Rows from block 9 of a small class-conditioned image flow-matching model, named by matrix and row number. Rows with one number within an expert belong to one neuron, the router's apart. Each number is 128 + 32 x the weight over its row's rms, rounded and kept within 0 to 255. All counts start at 0. Numbers have three digits each. After the name is the row's rms in percent of the matrix's.
Before each expert's rows are labels from the 100 images, of 14976 (inputs lightly noised), where the router gives the expert most weight on average: "colour at peak" is the nearest of a few named colours to the mean colour under the peak. Only what is clearly more common there than usual is listed. The data: photos of arthropod specimens (BIOSCAN-5M).
# router: router (model.blocks.9.mlp.router.weight, 4x320, trained with AdamW), inputs 64-127
# up: expert up (model.blocks.9.mlp.up, 4x80x320), inputs 64-127
# down: expert down (model.blocks.9.mlp.down, 4x320x80, transposed), outputs 64-127

# expert 1
colour at peak: pink
router.1 094:137109106084110108136121124153128162142083104114131100140041078168093126144166045134106142168130149168068142128078153171107125111125190094122148103055204110148087144168177137150118164136166090
up.0 106:160173085054140149099190128115155131195125154103139131103172074124143099140118173099103168120117183144148106149135150169121110148145127137154150122150120139144133131103145143104148168207164115
down.0 106:142082168170125123109117078137113143119154156120161149094175131158156133137074146151123119128145086107093148178214149099108113131090084064166215096180118154096123166213126083125125119120088160
up.1 084:129065159106123162135135056118110096095141154093138139120128114122103074173122014129107124164118173121148125124153137136147179136139103178119143152015058141102108120147145132173153155125108190
down.1 082:133123134104114140134091109145143140116115099080126122119139147134175123127194115182124134123104113131114115126137160147121112102110052000145035113082069087166131111147110122141159144207122113
up.2 094:143117185093118134146105143145069104211101123160150112177159066170140174119098069178136139116131148101161135078143099123116119126106135137149135150029140159189088109101118135141119146147119096
down.2 092:118182108149133110154139076084145123098132124090130138167097110118116122108135231099092099164104053125097190143191137125123143118127064229151066095098171145131109104136116125089133192081102165
up.3 105:107140146050139099139104070107135094133135145077123111119065108102114158086138070160160162139088173103046150122090135098134133076127136093129027145255090110160116129183182145172107138138119178
down.3 105:043136126102120140143152171125107194165146111187094128133116112109134156117123082122116123129186131096207143088137139164118130095138125131123139102149090102095137149128159123165127131178145210
up.4 094:129147127081133173127087159097147124121093188149145147115108147126127132127143121131177113087083074142153075140160116176154073137110088169119132126076080120111146134080178103121118147255128126
down.4 107:147109149085142168125159174117087180132155129116191135128115114124142122131133188131134150153149100132213088116099104105139048161116137113140165123151165093078105111167110164139131125044136168
up.5 104:109080087106092087132120182109120142073164094098085080098101144155137152119116120151180148150138155138075121081068113182117130128083200095136165184116178131123139139167170133154098088198125160
down.5 093:120127067123137110124149119104141076144109127149147105112169112112136153126155162163180104101102152157085167097137097129151144208191196102127165181034097118106159136130101126042123103067132095
up.6 111:174157109093105110148166178134130139131103124130133203139103096129113163112140109086155120147108073091065150144153148067116078102100094144127135070170217172206142112140123105036157178097122097
down.6 110:197122132141088167123177117132113162149107141114197078113168115123142138129115173042153131090132142168091104145085092090137096157126188142128118147152031161154125093110096130121127096176130156
up.7 106:126133198107158165091129141087161201071119127134152175140120175148133165129133111075136094119094165087177087119087079152147135118104136116166157110081094159132099120092170187097195190144065090
down.7 103:124113128154142150088202124100116107088155096109165124144132102128121159089110141134170128134143185171169169116106116086157113131165087197163093132118086160108106146158147070084174170108222080
up.8 127:107122086077122137137146092118085177151116163136116093121092141086137092101095188146074135156132164127210182114101113132124083111137187186122071148161134113113147109140153156062136098128106146
down.8 133:133126136139097106132113218156182106111138124101137146136154128115108133125112154179135135131080162134063161145115128119110157105147141095136064141060113144113110135118132121092144164000117058
up.9 106:159149153104120187096125198183119121139139112168161175143087157075150124149142105213137086110145133118116096128141115181108105114154105109103156163077154189138190128114137104125117085187102098
down.9 103:112127181142105195097154088148163100128124142065087152146126123194139122130157137140119123170120148120128163134106144075130154142111175088100104162071167139080095131136103114103138100176147104
up.10 099:103148113097124173140122116076096159125112122096140152114098102083131080098132121124144105110150148100083188121139137128119133120160155103118141145117109165153189087161139177224105084139112211
down.10 106:105068087193157171120105066127100194176139187157155112113133127102151109115151202151130118145084140137134144119160147135115144128152092143124124117138113140176132130107132124140136141075146112
up.11 099:173129120074142161119141203117091116138148123125147121136161123131120139115093090134063128153139171128079109153113150148127117107106137120113195100041129124088097124107121108106126128134136172
down.11 097:053118117111152122076126221108136059109122116162106134115141154078095119122173163115122136162062098108172147115105148099122157125147144086122063103127178168184130164121131113104123140109157185
up.12 093:132101158147112120144167096174139133151121103122126138111101094120115150128200064094132118151128143138159155108115093084112075122109117171068114095211123159146090128183132137176126125160162050
down.12 086:130072089129149128142115243139131123157151135101139134132161138136168124116108177121101089105081109117142119146138152115135135104173176160115036110117161161105148121155152117248117137097144064
up.13 113:155088102125149118104122039077124066062147086096148165117134162132153175110124095177146130145086154108188134135133160142148120142074172130118141145161054137190108135158161120101126124102161115
down.13 127:107106175129138136151097194130135095144112158125127134127148167143119148132111110105158134111119119110216107104147123077114136099078170031127169132220148106089125195192095117071138143083091011
up.14 108:162091127100155103108133153103136182126149101114099160184157106097129158133023139114142137113112176122062098137114164174117162163107157066102200100076114138143114140107184091144129152155133108
down.14 111:084130126157112126136113157162164052115140104129123101163141118135113155073084169152157158195077114116070124165129111164129127154127183105129195130106139147157109119085133100067133158157108154
up.15 087:192103115059149166106129090137109032125150076197110171119152122107188174120125094235156105103148209077121076094113154168107097149128198130146204143101139128130093125098168137225142148116132125
down.15 082:122112069143113165137123085109090109101143179098146152138137112130147140103130177137119118124150133119162116128091126131125133122133146086149033145105084158143132166152120124049116098161134233
up.16 100:045124187118153109178032124166115147117097122086135119111148158157140157169115097172079123168062096077096157103095175151137132126148153145124128119057131113080109162102124148169133121156156080
down.16 103:154122094058163177189179157175120188159155117134094098077112133104162122133051046135065135086143147186114099138171160127146155121145153074108091118129142138097123098165115091038172138127128212
up.17 095:104106073097120097089154117111133175137152174145123150127094117124121188140058067139122164124173170147110107145163089172146115153175083098107069105193131122180078159179167104111110150188139058
down.17 099:148148192115150146093155087109105011122118132143154167121068116086093158155138138136140115160113124133157131105190145123142145160122162136105139079189092174117166143150135148146142141097140179
up.18 108:145101082152140126129135098148164141117158129095119088110174132151147159122073156186148110130098135125064105121097130118137152116150030169146095143195052087134134128050161102106110109098143183
down.18 099:129107137124144197131125203153160228174101106129129086096139135101170170109159114137110114127103104161156120128138122097129179161170182125140078149164133152154098168066189111151109104007100130
up.19 098:128129152140134125134149045149146114185159144127150155146139196114114121136135171127113124123135143146179111127106123124108169121089061099158058096166124146129089128129146132000138117106081175
down.19 103:111146070089110138130150066138161171147136130109137082136135075148161114142211070237116123159152137117101100145112111119121105144130098116147090153189059119138098148121158119197103085169147156
up.20 091:144122164114154146111126168142092109174117109078107146109140167108102134145140107193098129110087104138112103145105160172144112113134159106125175164089184134137134094132161146185091156185119118
down.20 082:127136101136096126128164209147169067122147132188135153143131121125094080140066149147109098136115150147188140143155157136128177143154181255116170112140143148134116129130173135079104117071133084
up.21 108:112104129102074077119136143135181184186153197107142121122082144186126156110109122199163106080129104137120100097111113145178108055098125120101122119085097101122163105045128119089108175190165085
down.21 102:173161115105068127106170056155084137150139088155162111122113128066154116096181116137087136211166151073094146087126124097165113096162168141096148115098193080121088168170100139077123137155088124
up.22 107:128130165085134080113140156189135118146146196101148167120155161171116136109102138235144106163173105070196080155105115160096108096084111104104176136052132156183106118128149132109151107120115112
down.22 108:144163086132097079131132144150160015102133174107101189125193085101103105106147134181122127083082100129116152145116142087076149122166195109082103156113165130150145156135132157183109125072123058
up.23 098:161160111086102146122119127162151122199102207127122095154133167120128140127079122085148160161158155162083121156169154146108084145136082157106145172019145102125169147137116095119142151223124087
down.23 098:100087082076115157118162138132094063182138172139091107161133099117129153117183175068101105106084112179129125159080156133113101129137119133118129155122115124138106115135124114205161131140148154
up.24 088:149108112101130144141134094139142069131098141136140189113144104139110118118109073129108145111134136092152090104164100136108150150149100113119142128160067124149088121119115132255142139173117106
down.24 087:131139149069155113128158212109128099079085168169126145136109093124124146170171161107119188168145094132086126139088099096128150139138131122121170136131071138129136109104148125055119127156136079
up.25 101:083131097198165156116102147118125126116112133174153080107130071154103105109066200070103132131143113094076090128142108132137082116172096067142192146203060184134158142093159108098164148150055185
down.25 106:161137178128186136100146157124134025109118089165106110086143155119098130109141117103132118133145142142069197109101131156122131126105099134180082156120084114156125105079185143108138095218201101
up.26 102:121111099119179081117101132151086139176143129141109104087072151132123110131130062093120148137179141157158123149137057165198118125192096096145190156102077141149138128148171100170145141183118065
down.26 105:090108158117185065102126130172141126112099089098067117130127118120177124079150139191108179086096102085110146101119096136178133084100115132155163146126115159169187168202118138164151173076152079
up.27 102:133094100117182134132138189134114163150081132151124116078159194105136113144099089191109125088140081062063132145093117109125170159178107124121227158109197141152129092140139117193100134198117177
down.27 100:110127092094152147136152082140195226066151097123129154146143136129166139108107117129143119176152092136098113156120127151109134123118158053129133128228092146131132117161109117157108103056107158
up.28 099:103086098041075083121113066137164110126175110189099095162105084154148101132113144160159151113103107162178105124173150144139103088185129155135144136219077090123145156039103111143118077107132140
down.28 093:145149145088113130119123044114127141123151097128155107153124148149155100159166156139118101204116075152110128157125171130125097128134180098120141134000131155151123115028119114172142160180136209
up.29 096:157141139162158116124106106129127003129168181125163136080177121130123142129155146117153110123121138129088124111153151102127157133093111097124081150249046161130137121158112150119158138119112254
down.29 082:118119136118131117126102125148158138106119140153095117135116120132065104178107143094159151083118132110174133142120137120146128135099198150122129105166109105077103133141154148184139097141119065
up.30 106:120165123103147137123158178163108176158115119158145152160138108106124124103063127096109139127186136103159140123154122179115101130106174145129085134168090114066105122144108104133156130171114163
down.30 104:111102192129093147122135074120148069119141119117118116117126127131113095158128116150108114108095145122071147123185125096088154118104156167138073119106171136168084146084162136087148150186162155
up.31 096:132136101101147141122181174141152111152120096139153151132067135110162089109167138129169118135151144158164172136120130139120164095102081214146167115106198102093138128145144125101117139083152113
down.31 101:130106086086164092121110034132054167165128174113135126131151142143126148100153167140133115090143153118122137099122134156116155112172109153154110126098074115081136112127108133116125078172139065

# expert 2
colour at peak: grey
router.2 121:129162184146139126124107188095110083159168109137128093137204169098180149117060195110130139091166086104157145124115118119138150167128068183119124143182098101070159117124107077024121100099095104
up.0 105:143080111115146063110137131084096140110129077070211145170116128174128116080131151159136168149102119155132153142087167136155128021104082089174156093119122153147113159127142135124153150150122109
down.0 104:106148087110142069124079118108152122152147051178193073138148141100149119092086080127172060134121145131174134130163119144140198048142059104158145076120102180151172088139117139096150146179141154
up.1 105:088191149113049156149112176136171089095112097171177123133128194124115103116130114178103178084151107130092150137157141123101140175154188182133167151151090143104223133172114150119182166110122166
down.1 098:193049163136071171152130143114069092135130105057134090163141053114120075103084058176127032122129104112137102143095154146137156199126108120141127173121086150100061113115135117110169141119131074
up.2 105:139134154113128120163158163199073158184174066109069148095141148171195090115111117084125088093080147189102191185121193137141114115174127133104115098144042148152144141123088131101050064132216119
down.2 093:119139116105086121161114174174142110157153100142110187123148091102147117105119129083142097115158113104164072158106170171121152096082143056099160098056158174117089100133069151177075119097059113
up.3 104:118101187089051134130123141183064145094125121115076117146122175160203143106122167131087112129112166181127197121135211173142081102158091175119129092081070185142074143173081124095108066138231113
down.3 093:142151162139107149120115181188142176149125089132112122141075101125215120129167147151116132120117120107170098130151205076138110134117177195104105090049121155166137127125046126123087055154039193
up.4 100:085116141098142116148199112145115067127095118118095155125135162134132121083110122124132127050149118080091169115149073142134139186117188142143203154101086163089101080118080144128161108177156189
down.4 082:165180191133154107157054086131197167139138113110103119138155078130157143092189096102121123180134139133153163122165105101125142228094128185144134155105140156100136158075141101236130162129076100
up.5 104:127099146106136073153163150184133188148117143108095135130151107103124146154145134150165067134192113178102177131135107146085070123172111136098110099085088097134083105163177058101107189133116149
down.5 096:103111078114122084170106105175123114148136130121109111124130127124125171133134092109097166138079136109118111149128103138062131154092114140093151104116192100165144181089183190090060173132114106
up.6 106:114148121111087155076153113159152101110144098087127132055126108148155138071125148075070076138130137142111179178109153090183127103117092201106133050089108142107133156121089121103134178104180082
down.6 096:178138146138113130089096115148093094163088151139147161068157126127133150091171074147115173102114133096140087174171169145196120100114168104094113066082133137140115107162132134133120156088094132
up.7 075:140153146103151119126178054131153205121108094091150152110079087138086104151157094106071129163107130101060133116102102161119141075111080155141094133119248148134084144155140162153145142100124130
down.7 093:118127070110144135108152151132125161149149187071158177127153127138154158100071084129049106226161180094166135140070131127111155108135154125122059168136059093104119114146197130180101139096155133
up.8 107:111128122129125094127091170103108163115059101163180120188139084110105096119075168115063118087129165069095181136180070119118174124141114123136101118102093120106173116172151084176141111133092141
down.8 100:131136125183132118113115118110106094161161123107167146167103149143082141130201172142201140148123225125128115138082102138104061151153139136134147134124164119134156128118146155122143099133142147
up.9 081:114143174139074120127121166122134045074139132139115164131108127181135107134156199118119114135144138150140137133116097124127117106125060255139078135056143112150123168129140122123161141127152140
down.9 118:120114162115116131133136154120121205112136153111129124136114139093127125133105172139127131126099169105146099129142071130119128107137101000141160148205107151139133126109168132156133146119115126
up.10 071:123103042103094142124112057159104101085161143152116122108098117155115129167148092076190133160127145129137123188151129175131159129135150059145135105092111112115123090143179119117112115162163188
down.10 097:146123164134160131134096144117137178169138142143177145171114130159139121161099147173136084166124133134136089114111050088145110111102061046134158128137146105117100130153120130148128153128132148
up.11 104:127171180113083101126165106102191103075163093165097124110098121159132160193100149145114098121137128151182125156172112202088145197105165154153138141139045090115127114159131178140135110084095087
down.11 103:096105145128104111128100157175118172102127123166080154128118172084089125143128128168120183157089213132243171108100140097093149137116124093135108122137148120088099137094097135158113109135159124
up.12 098:099152130112145107119127145041167062168090102174066107169101109167185172127150141107144137105083112130139123085115085127149109153102145181148141178139134155089073193140178140115176097135083069
down.12 084:130109140134150076118127128054099139120183110146080112179078144121158117149115091108140092156186097172070135106148124119144124153119157165147071193100180133093174090108124101156179096155173170
up.13 111:126114145138136103099113159095185123131152101136145035087121127169094092122127205080072115084156105121093100055115092122169169043179107116156133116084114148120136155136137164134183109164168150
down.13 112:139142132168180092109105144091071169144092099116132113105166109093095090109103136121182101205120074132080185054127127154152172072113101137161102120102168163137147112093139093167170146132101157
up.14 109:146122113117104118142090124085148144118171160164108146096111074151132168149143080098077105148144104125148093111114129169100150139136151162152139145141054143178193091200089119151133088060127155
down.14 095:088179135183112104124105188100129122122113173129082145097128219071101164118096132133155136131084151096155161066135150131124143136110175111146113140106091118152084170106103169091106081138121130
up.15 082:135120124076125141112114227123131156064151120118121178125094125122147098169136165128163120118103114140092102173115108118158073126087097101149123136065112081154150148125140115064135115190145129
down.15 104:127168156124158149099142218098098091078110143120117111113144136150128105164104177146091137151127138126161139174136128118144138149151124106135113131185052138124122137151154137200115131092143155
up.16 099:114154087131118129142131200159106155209135150115179149119140116131117077121093194153164136098132132143122173147169059105131152145084091152165162109131117111120157094102154203151103107145153156
down.16 100:124124083184129130136179065090146157157132124135126162113127097110126143113103142206141080140138123113144121126095090190106109133178067165150112119140046169174051146143147106159094082100099104
up.17 065:139116049150138127133166198153131166035125118132094142129114096113111114104139097143134130152101151132113150118106135128112047118138105106144112157100176145144130150100133145171126119132103158
down.17 098:131083178000107129104172144131163219079144135093138126146138131131127134131196119166131151141144143180105125148117123128102121107152153064130141132115087135101113094106140145222150150048147119
up.18 104:076137132113104132180112153125135099133118120136094095166151148198103094102149146110141147166115123116127151101091144124130160104093115147131094137102132140162143147134145134168169124177160082
down.18 093:185109137144152145181141128130080091111116125100097128146138098084102096104125149105128123090164026153108152079136150170153151094169099188150149132097100118146155110143118107137141114177104148
up.19 100:144118112100144068154138165065141144063110099086135147099127119143138135154131147127134173140090161148085171125078157127167141113078092090160120137114117177133078138105156122147142122123154103
down.19 089:116161085158139090179116097073137142127173096166135131123140102115122134109121098140176086096145145130055089095156140149150135117177130125154134151102168200127195106144125105087133147143080116
up.20 110:121114186099122116115146176101092093142112156171113132113077142082136137151121134169084075087139139128123116151097090183092142186154174167103163116123111150148153081206084143112168152137144165
down.20 099:136180091158106124118095143109140094170132157068094160125118127151103160120177157133120161112121176093111162136148138156079147205129078166090172108184106117128099163129118139132145162164091095
up.21 106:126087149167123111130154160174145170153087145202128175159166166095070122184255164066101108175133087108105134136144149076167119088093134118134213145102135150124111020145205158128137115118124095
down.21 102:137163097137112131121125130139111137104153084081110125152143119157104099143032101000067129085123141118105142135129170183161110133126143072129110143122186128151132158126190129145127119125145140
up.22 109:143142162145126106007114140116075109117111084101168176092117091138158124138169137102083095109069158155130139217149134127107120130121102180067108129078060119147151164116103115150161144114103053
down.22 107:135162183134130113036118136129168052128130088158162060103114150161154124152152113165134140092183133133108097209166184103134097109122126129077109114122083108109095118162113127123153117163154162
up.23 113:079150116104108157126155171155150089112106158112053115177100150128096115144165176094144099106118121125123155168110111107187116147098099185116064140093102113141132104115087118120157146171182088
down.23 112:211101165136082152128117210147153161129118156122070100187122125133099108111101166113118113124146101123110121168151116110178085144178129164121200133188150099169122128129069130136161135097086168
up.24 100:135200130129045128122139152168150108042088112131184138183137133093108156133055159119085129132183127086126182125194111132074144115116126129102102098093127113098199155197161066161098128183155160
down.24 100:088051161146108146128093137156133108163131113186146120181132112146105164144100188192149135145102177152180136120064068127110093130103106080093095098139198146101092123159163171122088119126121119
up.25 106:132127113081157150164110133152132115141119075131071144142126150183167137127140163121107135101127051171139186109125174195168120085159102198154162152148146151136148182183141113078129109063178112
down.25 095:136130105143140116152117099142097099170136171109078052147112096069144136124109090139105121099089116099094061146127158121179161108108167161152108142142084137150133080101147167128123096142069131
up.26 110:156113095031177153117160165117116153149203157099136103134141120119094096161124133120079091197145113189156147115075111116112150083138114175147112147103082124184161138147168067126152185096100168
down.26 098:120154056087180186121109125096125089134039162120091129131167132114085078140090131087142156068121127118113135147145115121129158108138197129150130152144132134168128122079188183139134153103175107
up.27 082:167128089158136121114162196162094199101057115095108139142125100126156107133142061101083073184134106120149157079125117145119121149164134050130110147217137122093130134149102121160145098171113172
down.27 089:130114152087107109116154216141112112089126113113128113140160109131158152122175118171124100132158135146157138142141095143130132133126193107130087147181120114159101123123141139139112112113156067
up.28 105:168155182089093165116119146109151134113084136108101188077144129136232166092156112120096104079107177109151160131129120146152128166112116135101171075132140126084118133153209100107147148133123101
down.28 097:115098120102111104122148132111045079079127152174109117072141172141175127079151075100127117140116178161087123142114089180157118149119099181107122089198148149148157109137143139141110095144117107
up.29 108:103138149135159192104082149137077158166113145149158103141125088099115097153138148165164136156149120118143063174086175129112108153113110103130196147130129162097182083129160117079111107134100051
down.29 109:171123156141148191103159113138163137164111197104135138119076138144092065159106105112117129108108092144064183161125176128119135156150119094129119152079133092130108169092110094154117117138134162
up.30 107:145173138085111179140146136096139084139112134155084129163137142127138099167091149137124164127167127096048139168209170134111140091133193138103186156082092087144075149110128083128140134187081156
down.30 098:113114138108106168134102112087130086179125150124062121144110147109103100126163104084137127153072099164147170171107152103150130132143129163123124110147090083132207132054146142127129133109167096
up.31 102:152133112122085177201117146149174078154115136147134143187146153152202132101183139133159173082167141140169068081100132170119148130123157173149170094134151149131122161136200089108134149103120096
down.31 098:107159087120095172186151133123083151107129133144113126181140110137190137087071112092101087216109124132087197081093155061113118110100107205172118112143118123082132097099168138096118084139138163

# expert 0
colour at peak: white
router.0 101:141120089211132164102129115139108199101163174189091160102129126108129130114199121167112091127167151109166089130175098095137143127175065121139078118160122152212127116059125179217110127153124207
up.0 119:166128138136106152108155192127083215152096094152125124128157117161132131143117034157107198124152126132106121116087102153085115108104177086119255104130076152076106138134158143129136137150162117
down.0 224:135079131127112169112117116116147127162139063115097081120138114132152128093148076097098128128136170144136173131119158100092094139141121191135054130097163145115100114070128123209117109134149210
up.1 088:119140158127110156131133039128126123148146103116163188111140114154099148121135116136112106168129125084205102103087110173105154079102106192104170144150095149117108106126144137097134137210143031
down.1 078:093097112160098110140123221096116122119158095158118161175140158129158139126127145175112121138122111162181132161141163154141098111115148101132132148069071105163127138122112143069137178175135132
up.2 089:110158111136143178134160076152119094149126074108132142116068121117194134160111164154142104154105166132131141097098134131132180114135184116117203135102090138133130136145142117163107103100158108
down.2 080:132142164137106127134152157114109003123172122082158146119125129148160107144189097133067104170129097126182112121144127124132134132096049071123102148225078103130123127091168118142133143146139178
up.3 113:132114130063129116129141164121176167135107155150169129152128080151128148149123140188126134152109151086056185145132127182115089097122146117115168127188056137146104120156171147174132121138143145
down.3 211:103120090155079144129083145152138200116159169126105163165119122128122137138088124116149121112089130161193159158073090104162169132131092097142154144126116149114178131157080094138136084116155000
up.4 082:131124190088123129143147099171138141136148130106138138122092101142114134152114142141128109188096141089000141095108150167123139115146085194132136165163105164078146127114160133078141130107101167
down.4 087:153136053170119112128132140135129095156094088136141141099157097127157110119111138090124135139093135100114102096127107083127096138143127255121110118067118143096126121121111158040122096162138128
up.5 100:137182115099111118124146093159176122169142123126143120102125154190111121154102163113074132155089145101172147067062112149097119084125187153095205093111052118120126056202106112058099094106149135
down.5 082:126155118129126138132102116152142118121145172098128190148117139150112121147105126178122163157137151099125124140114129063124117133132099184149118154067242125114138129123173108132130142091134161
up.6 097:139097112114120114098175104106122203176154081149148188092141115116095136129081082108125176153182148084189117084149126170124157135130121196195151160156163120096103104114139108096102185131124120
down.6 078:102073217097111127105102077154157153132145106126056138106116128076098110145108067159139187155124159123134176127114131149102174118171168084129101110147137112110100169116155185167146123089126123
up.7 089:103085121113126135168099203124106127142098132138148107082115116132111146129167182114079110144104178134186144141132085183114132109111136150113188160079071174135150105149176137183109167231085155
down.7 090:121136110163166092116120016105211220144089129113169131120137126136159188136162200112090075136125112126169140163203121159121118183102081135111177151139066123142167081092150116082174169192106139
up.8 094:102103116096117136132140159126071123116116156146149109085118112120102111095114119092095129114209132139119109104089138142128131136053163183142167136109176108113113139111175126133133164062083121
down.8 092:105128060149144117137109063108118183177087124157150137104132152118127145137128101102117092145095096146069125107143107093141164167128024195106105119112079134136174108203076140103129182109128085
up.9 103:155134142103114126149138132131165120142145112107109138097139162120130118134119065153150159162150138070139111137126098108103175148175069145107112151088103129169137130195181105100118118115129107
down.9 092:129137191041075148121115170142130117118157118098103099142174104099110119154117042201138107113129165127154141136177130171095175137115136086121102140064048137084084135145182137199102131234122142
up.10 095:112115114061141109127114000133131072128146133133117202130130097114180052119128090143164144123133096095174160091114115146122179083141105090114208161139179155147117167140119152086106095118103129
down.10 094:163138120073104123151080175152080022125148112104133119156113126120103103121094082163125128100128125133198147134092104129112159149119198142139073130093131185095103143139086107078103078120119156
up.11 095:154092122075082152153111078127144149128135124085168083133103160113150104079060165095133115111186143116120155123139113167066121148167130119125204112022010097132108157175142132206122143034118102
down.11 081:086105095120146120129128255124173116135134090215136142150143076132158103115149102161098167140127087144050117123122149126123131132160123170113147140101192111109140140152119116148118163127149105
up.12 106:119150107115078136123148198110120184171106126102160129151090113176137127103111104133050131131149116095119110102086074172083159110107121126147114128134111161093102144136119146063141141152150086
down.12 113:098139117163128132137134080127139205114113136159111175110112140106101068133077166170153108159140117104120119109144093097125135119138156049131182122158096159117150121176092122083104126060120118
up.13 095:110151191087144153130141120102115203165074093082143086125154187128122164108140101054097172194125126152094179130134085140188133139144080175111144172095103139091113135186171127111132121093121030
down.13 079:142182125115149136131133138114142142112154130081161143133140116163090149138166115110163108116145108127108114171107177131148151153179251134145082141048120117119135128134132137046124143117113152
up.14 112:099147089083125142132135102176127185131081113176152093131096120084122126099093169111139161151157158116140138119087124134139124087154214144146121141117101128086131122172186158187090173147101117
down.14 082:131108160135110139136111123117098147148160138110149081134084097120111121151160147088147108153132072142118142140148109082095142116134067087117080108039157125091105146068158122026130188082111151
up.15 091:139125128093090149112145083130119157115169139084133124133113123130109118114103104203130140090107141099104206126111138115155115097148123199090109138168204137090108107114106106095147158088120089
down.15 074:118083116140099124119133178125089096129136124150157114118118080117128128121075114169137149151125093139169106127057128118142139127134245130121079136142187133095095129089059116000113109000117134
up.16 107:141132106070173106096160141080108121146134109122158101117124133135148141160095182191082127096082131150128133098138096125107166105149101177101140125105138116162129120095196124135092116180119197
down.16 088:109140117131129118114117141110154160165144110111136169119157140162151141104076173086064121132106083115131121133101187154144125116128126153112093112005155141129148126195126092094119129152134120
up.17 100:128139066101089115140096038108140158172144102057152163102115155131123142151081102088118147137102175118166139100141108141073135104148146150123212153141061106168141152204125142120145126133118137
down.17 132:132098162080130129120134110139138167131148119192109136141101100162122143123100126104119125121110146136078108132097117143122071127092189130134205108156110149093107140087076131196078056115130147
up.18 094:085150169119116115154158105093117110201139070120082125120082131196126158153112122093111131165148186088134151126153105170121135146093081154114140108048114145172091126135120139073126125211123103
down.18 085:115128096158114118136122152123149057138116099134142116121112127116118127131179155074183133131125124137120165098138118116115143164161138229153108102121202084088118122155112126036138140224096132
up.19 104:139149156145155146123170081145152149145099079169115119139147098135191151140102102080125100127145168072122138109134094160117167125193165174138247160074155093118159071134117141087136184150138119
down.19 100:116147143091127059141132138154143068133107139106122160132104144153120120125155112115092089119150081102133124080091114145126108117147119171119125150000085110102167113144126126045122105096126081
up.20 109:117124144091117116124163078138097107138127119126131178126121066113134120111084150143112136145168147108143181117105114171113128129072191151107047170148235159148134119186169130091136140160113089
down.20 119:150131092104107093117092143094135100129144132113183152147110160141140165159147198116106126157099133101142111116110077105139079117142050219130130129149104119154162110106163112045120120061147103
up.21 114:142120131117104137128114086115145110130098184098166126135118110116122124147136027183102148117142125072082151127109090190125119068164160088136218121201121144100153122156155154114124148153126137
down.21 074:130150191135162137131165040122098119130096142130132107115163130119135091125091142079104125098140140092102082104156134144126148163114105109114157118152200137121138118128152154191115172051122198
up.22 152:115143101065104131141068101111098061147101113052164129118069137089106148111118096156156132148110193095095156113122082086100119090169110081116113127169089136170114150154162140126124141129119135
down.22 134:129093127022124112132158085113133206123125106178129135121052119154111171130119101135106114108149163164160113132121113181122137113089101157127169120122120128173145126126156109110117124078146117
up.23 098:103092106090096109119101091098169158146136150133110111127104127117115142173119105090115136149132116116127141164077147113123119038093150071137077085104068135155153117190136093101136155115115127
down.23 103:169146061156094084129068120137100085146114150095153182117134143136151179137119163082137121124086127081134095151131181196148079096140162133126032126103190099140144122083176141049157126255110127
up.24 097:152129152068149073175146133138146143144132149119123102140137115148155148093083197131149136134121129125065159141085130171140124089113079125135114089192014119152145148123152128166155148089117097
down.24 081:139130147131091171130145087123150042112155094105129143138179125114126124118146074137129152178144145152084128146126141178124177149110185083124093113203151105127100140116130149124100096192156116
up.25 092:126093158130123120087160155137153151178136151138146169147118060149129110156088093143204133109132134139030114132131124115113095090118164183112188139125172128107115111144114173176121125137074141
down.25 079:112097090068118096145129076107120133173101092164137111130104133110155120132148089137107094107140130099117145124119128091134082116117131188111064106183179135161106117113112144117129145065122099
up.26 106:137097168070170128098133112149150167131121158138156142109133081091165144115094094135112124124141181125125158093132106159111179116107155207117165158117134121148136098128159098076112185149125108
down.26 091:103122163177173167129135070146116106164136084149102075123167143116139132098130120118115137139125156139112139124100094166130147148101174065112044155255084133137141132098151119101114115164153113
up.27 094:136108135082146136098198115139140152148118100132120149104072098158167088139074132065133137129174116060115158096085119157113184116093126215101100138091105151141144124158107129178132143184152118
down.27 078:168122108194120091152097083119124161147144111089197122107120120150128176143147200126116078096107113087170132130152102165144132143126114222123133113096230142158098106070120139169138136158135135
up.28 094:110145112083158132126206001102101178118123120164160100127096127104160148132102082111088112173115163147092121121137109146107109148110097169128158136088159139132114073160181117200137090166136162
down.28 075:139132073119136151124118141090130129119139121095140108122174128135124168132143169066162094136146130120031172119125125103151097169130120140141114125197111145150155110140113125103155129116145187
up.29 113:142149132114113103131159095116133138193095122135121082141118124118129106153139129127032130171161094110235143127131174140137138104116147069142154092086123118109092103238148106115158164209155158
down.29 086:077102172097194151138099088124127178146139128114134111157154091170139116105116097175102121086087099182106125137184120147114107108118136105124122099136106155098128120102151133115119155101132108
up.30 101:173134121110177135125138090145170114127086092113123141103116123104131160149112172157119145093098112109103125092105130152153136129120094112109195125122135113127122063163146153127128166085111141
down.30 109:124103147130180125120123138113187125112128135115107123129116114102150115103152064144128128177169111142069099095098096114145126165134167153125158133082157138116163134189083119239116085154126149
up.31 093:136118122114134104164137075131095035169117147128131156144133110119110124095127105135123153118089189108117092138111147150105161097154056099152138124076168098157101092110191118118122127129147134
down.31 089:065093163116154125120149187136139004147123168115117116125165131117124146136094027195089136216098074153092157130111140139126158126101091132136147099142111141131127139247115133130114149100136130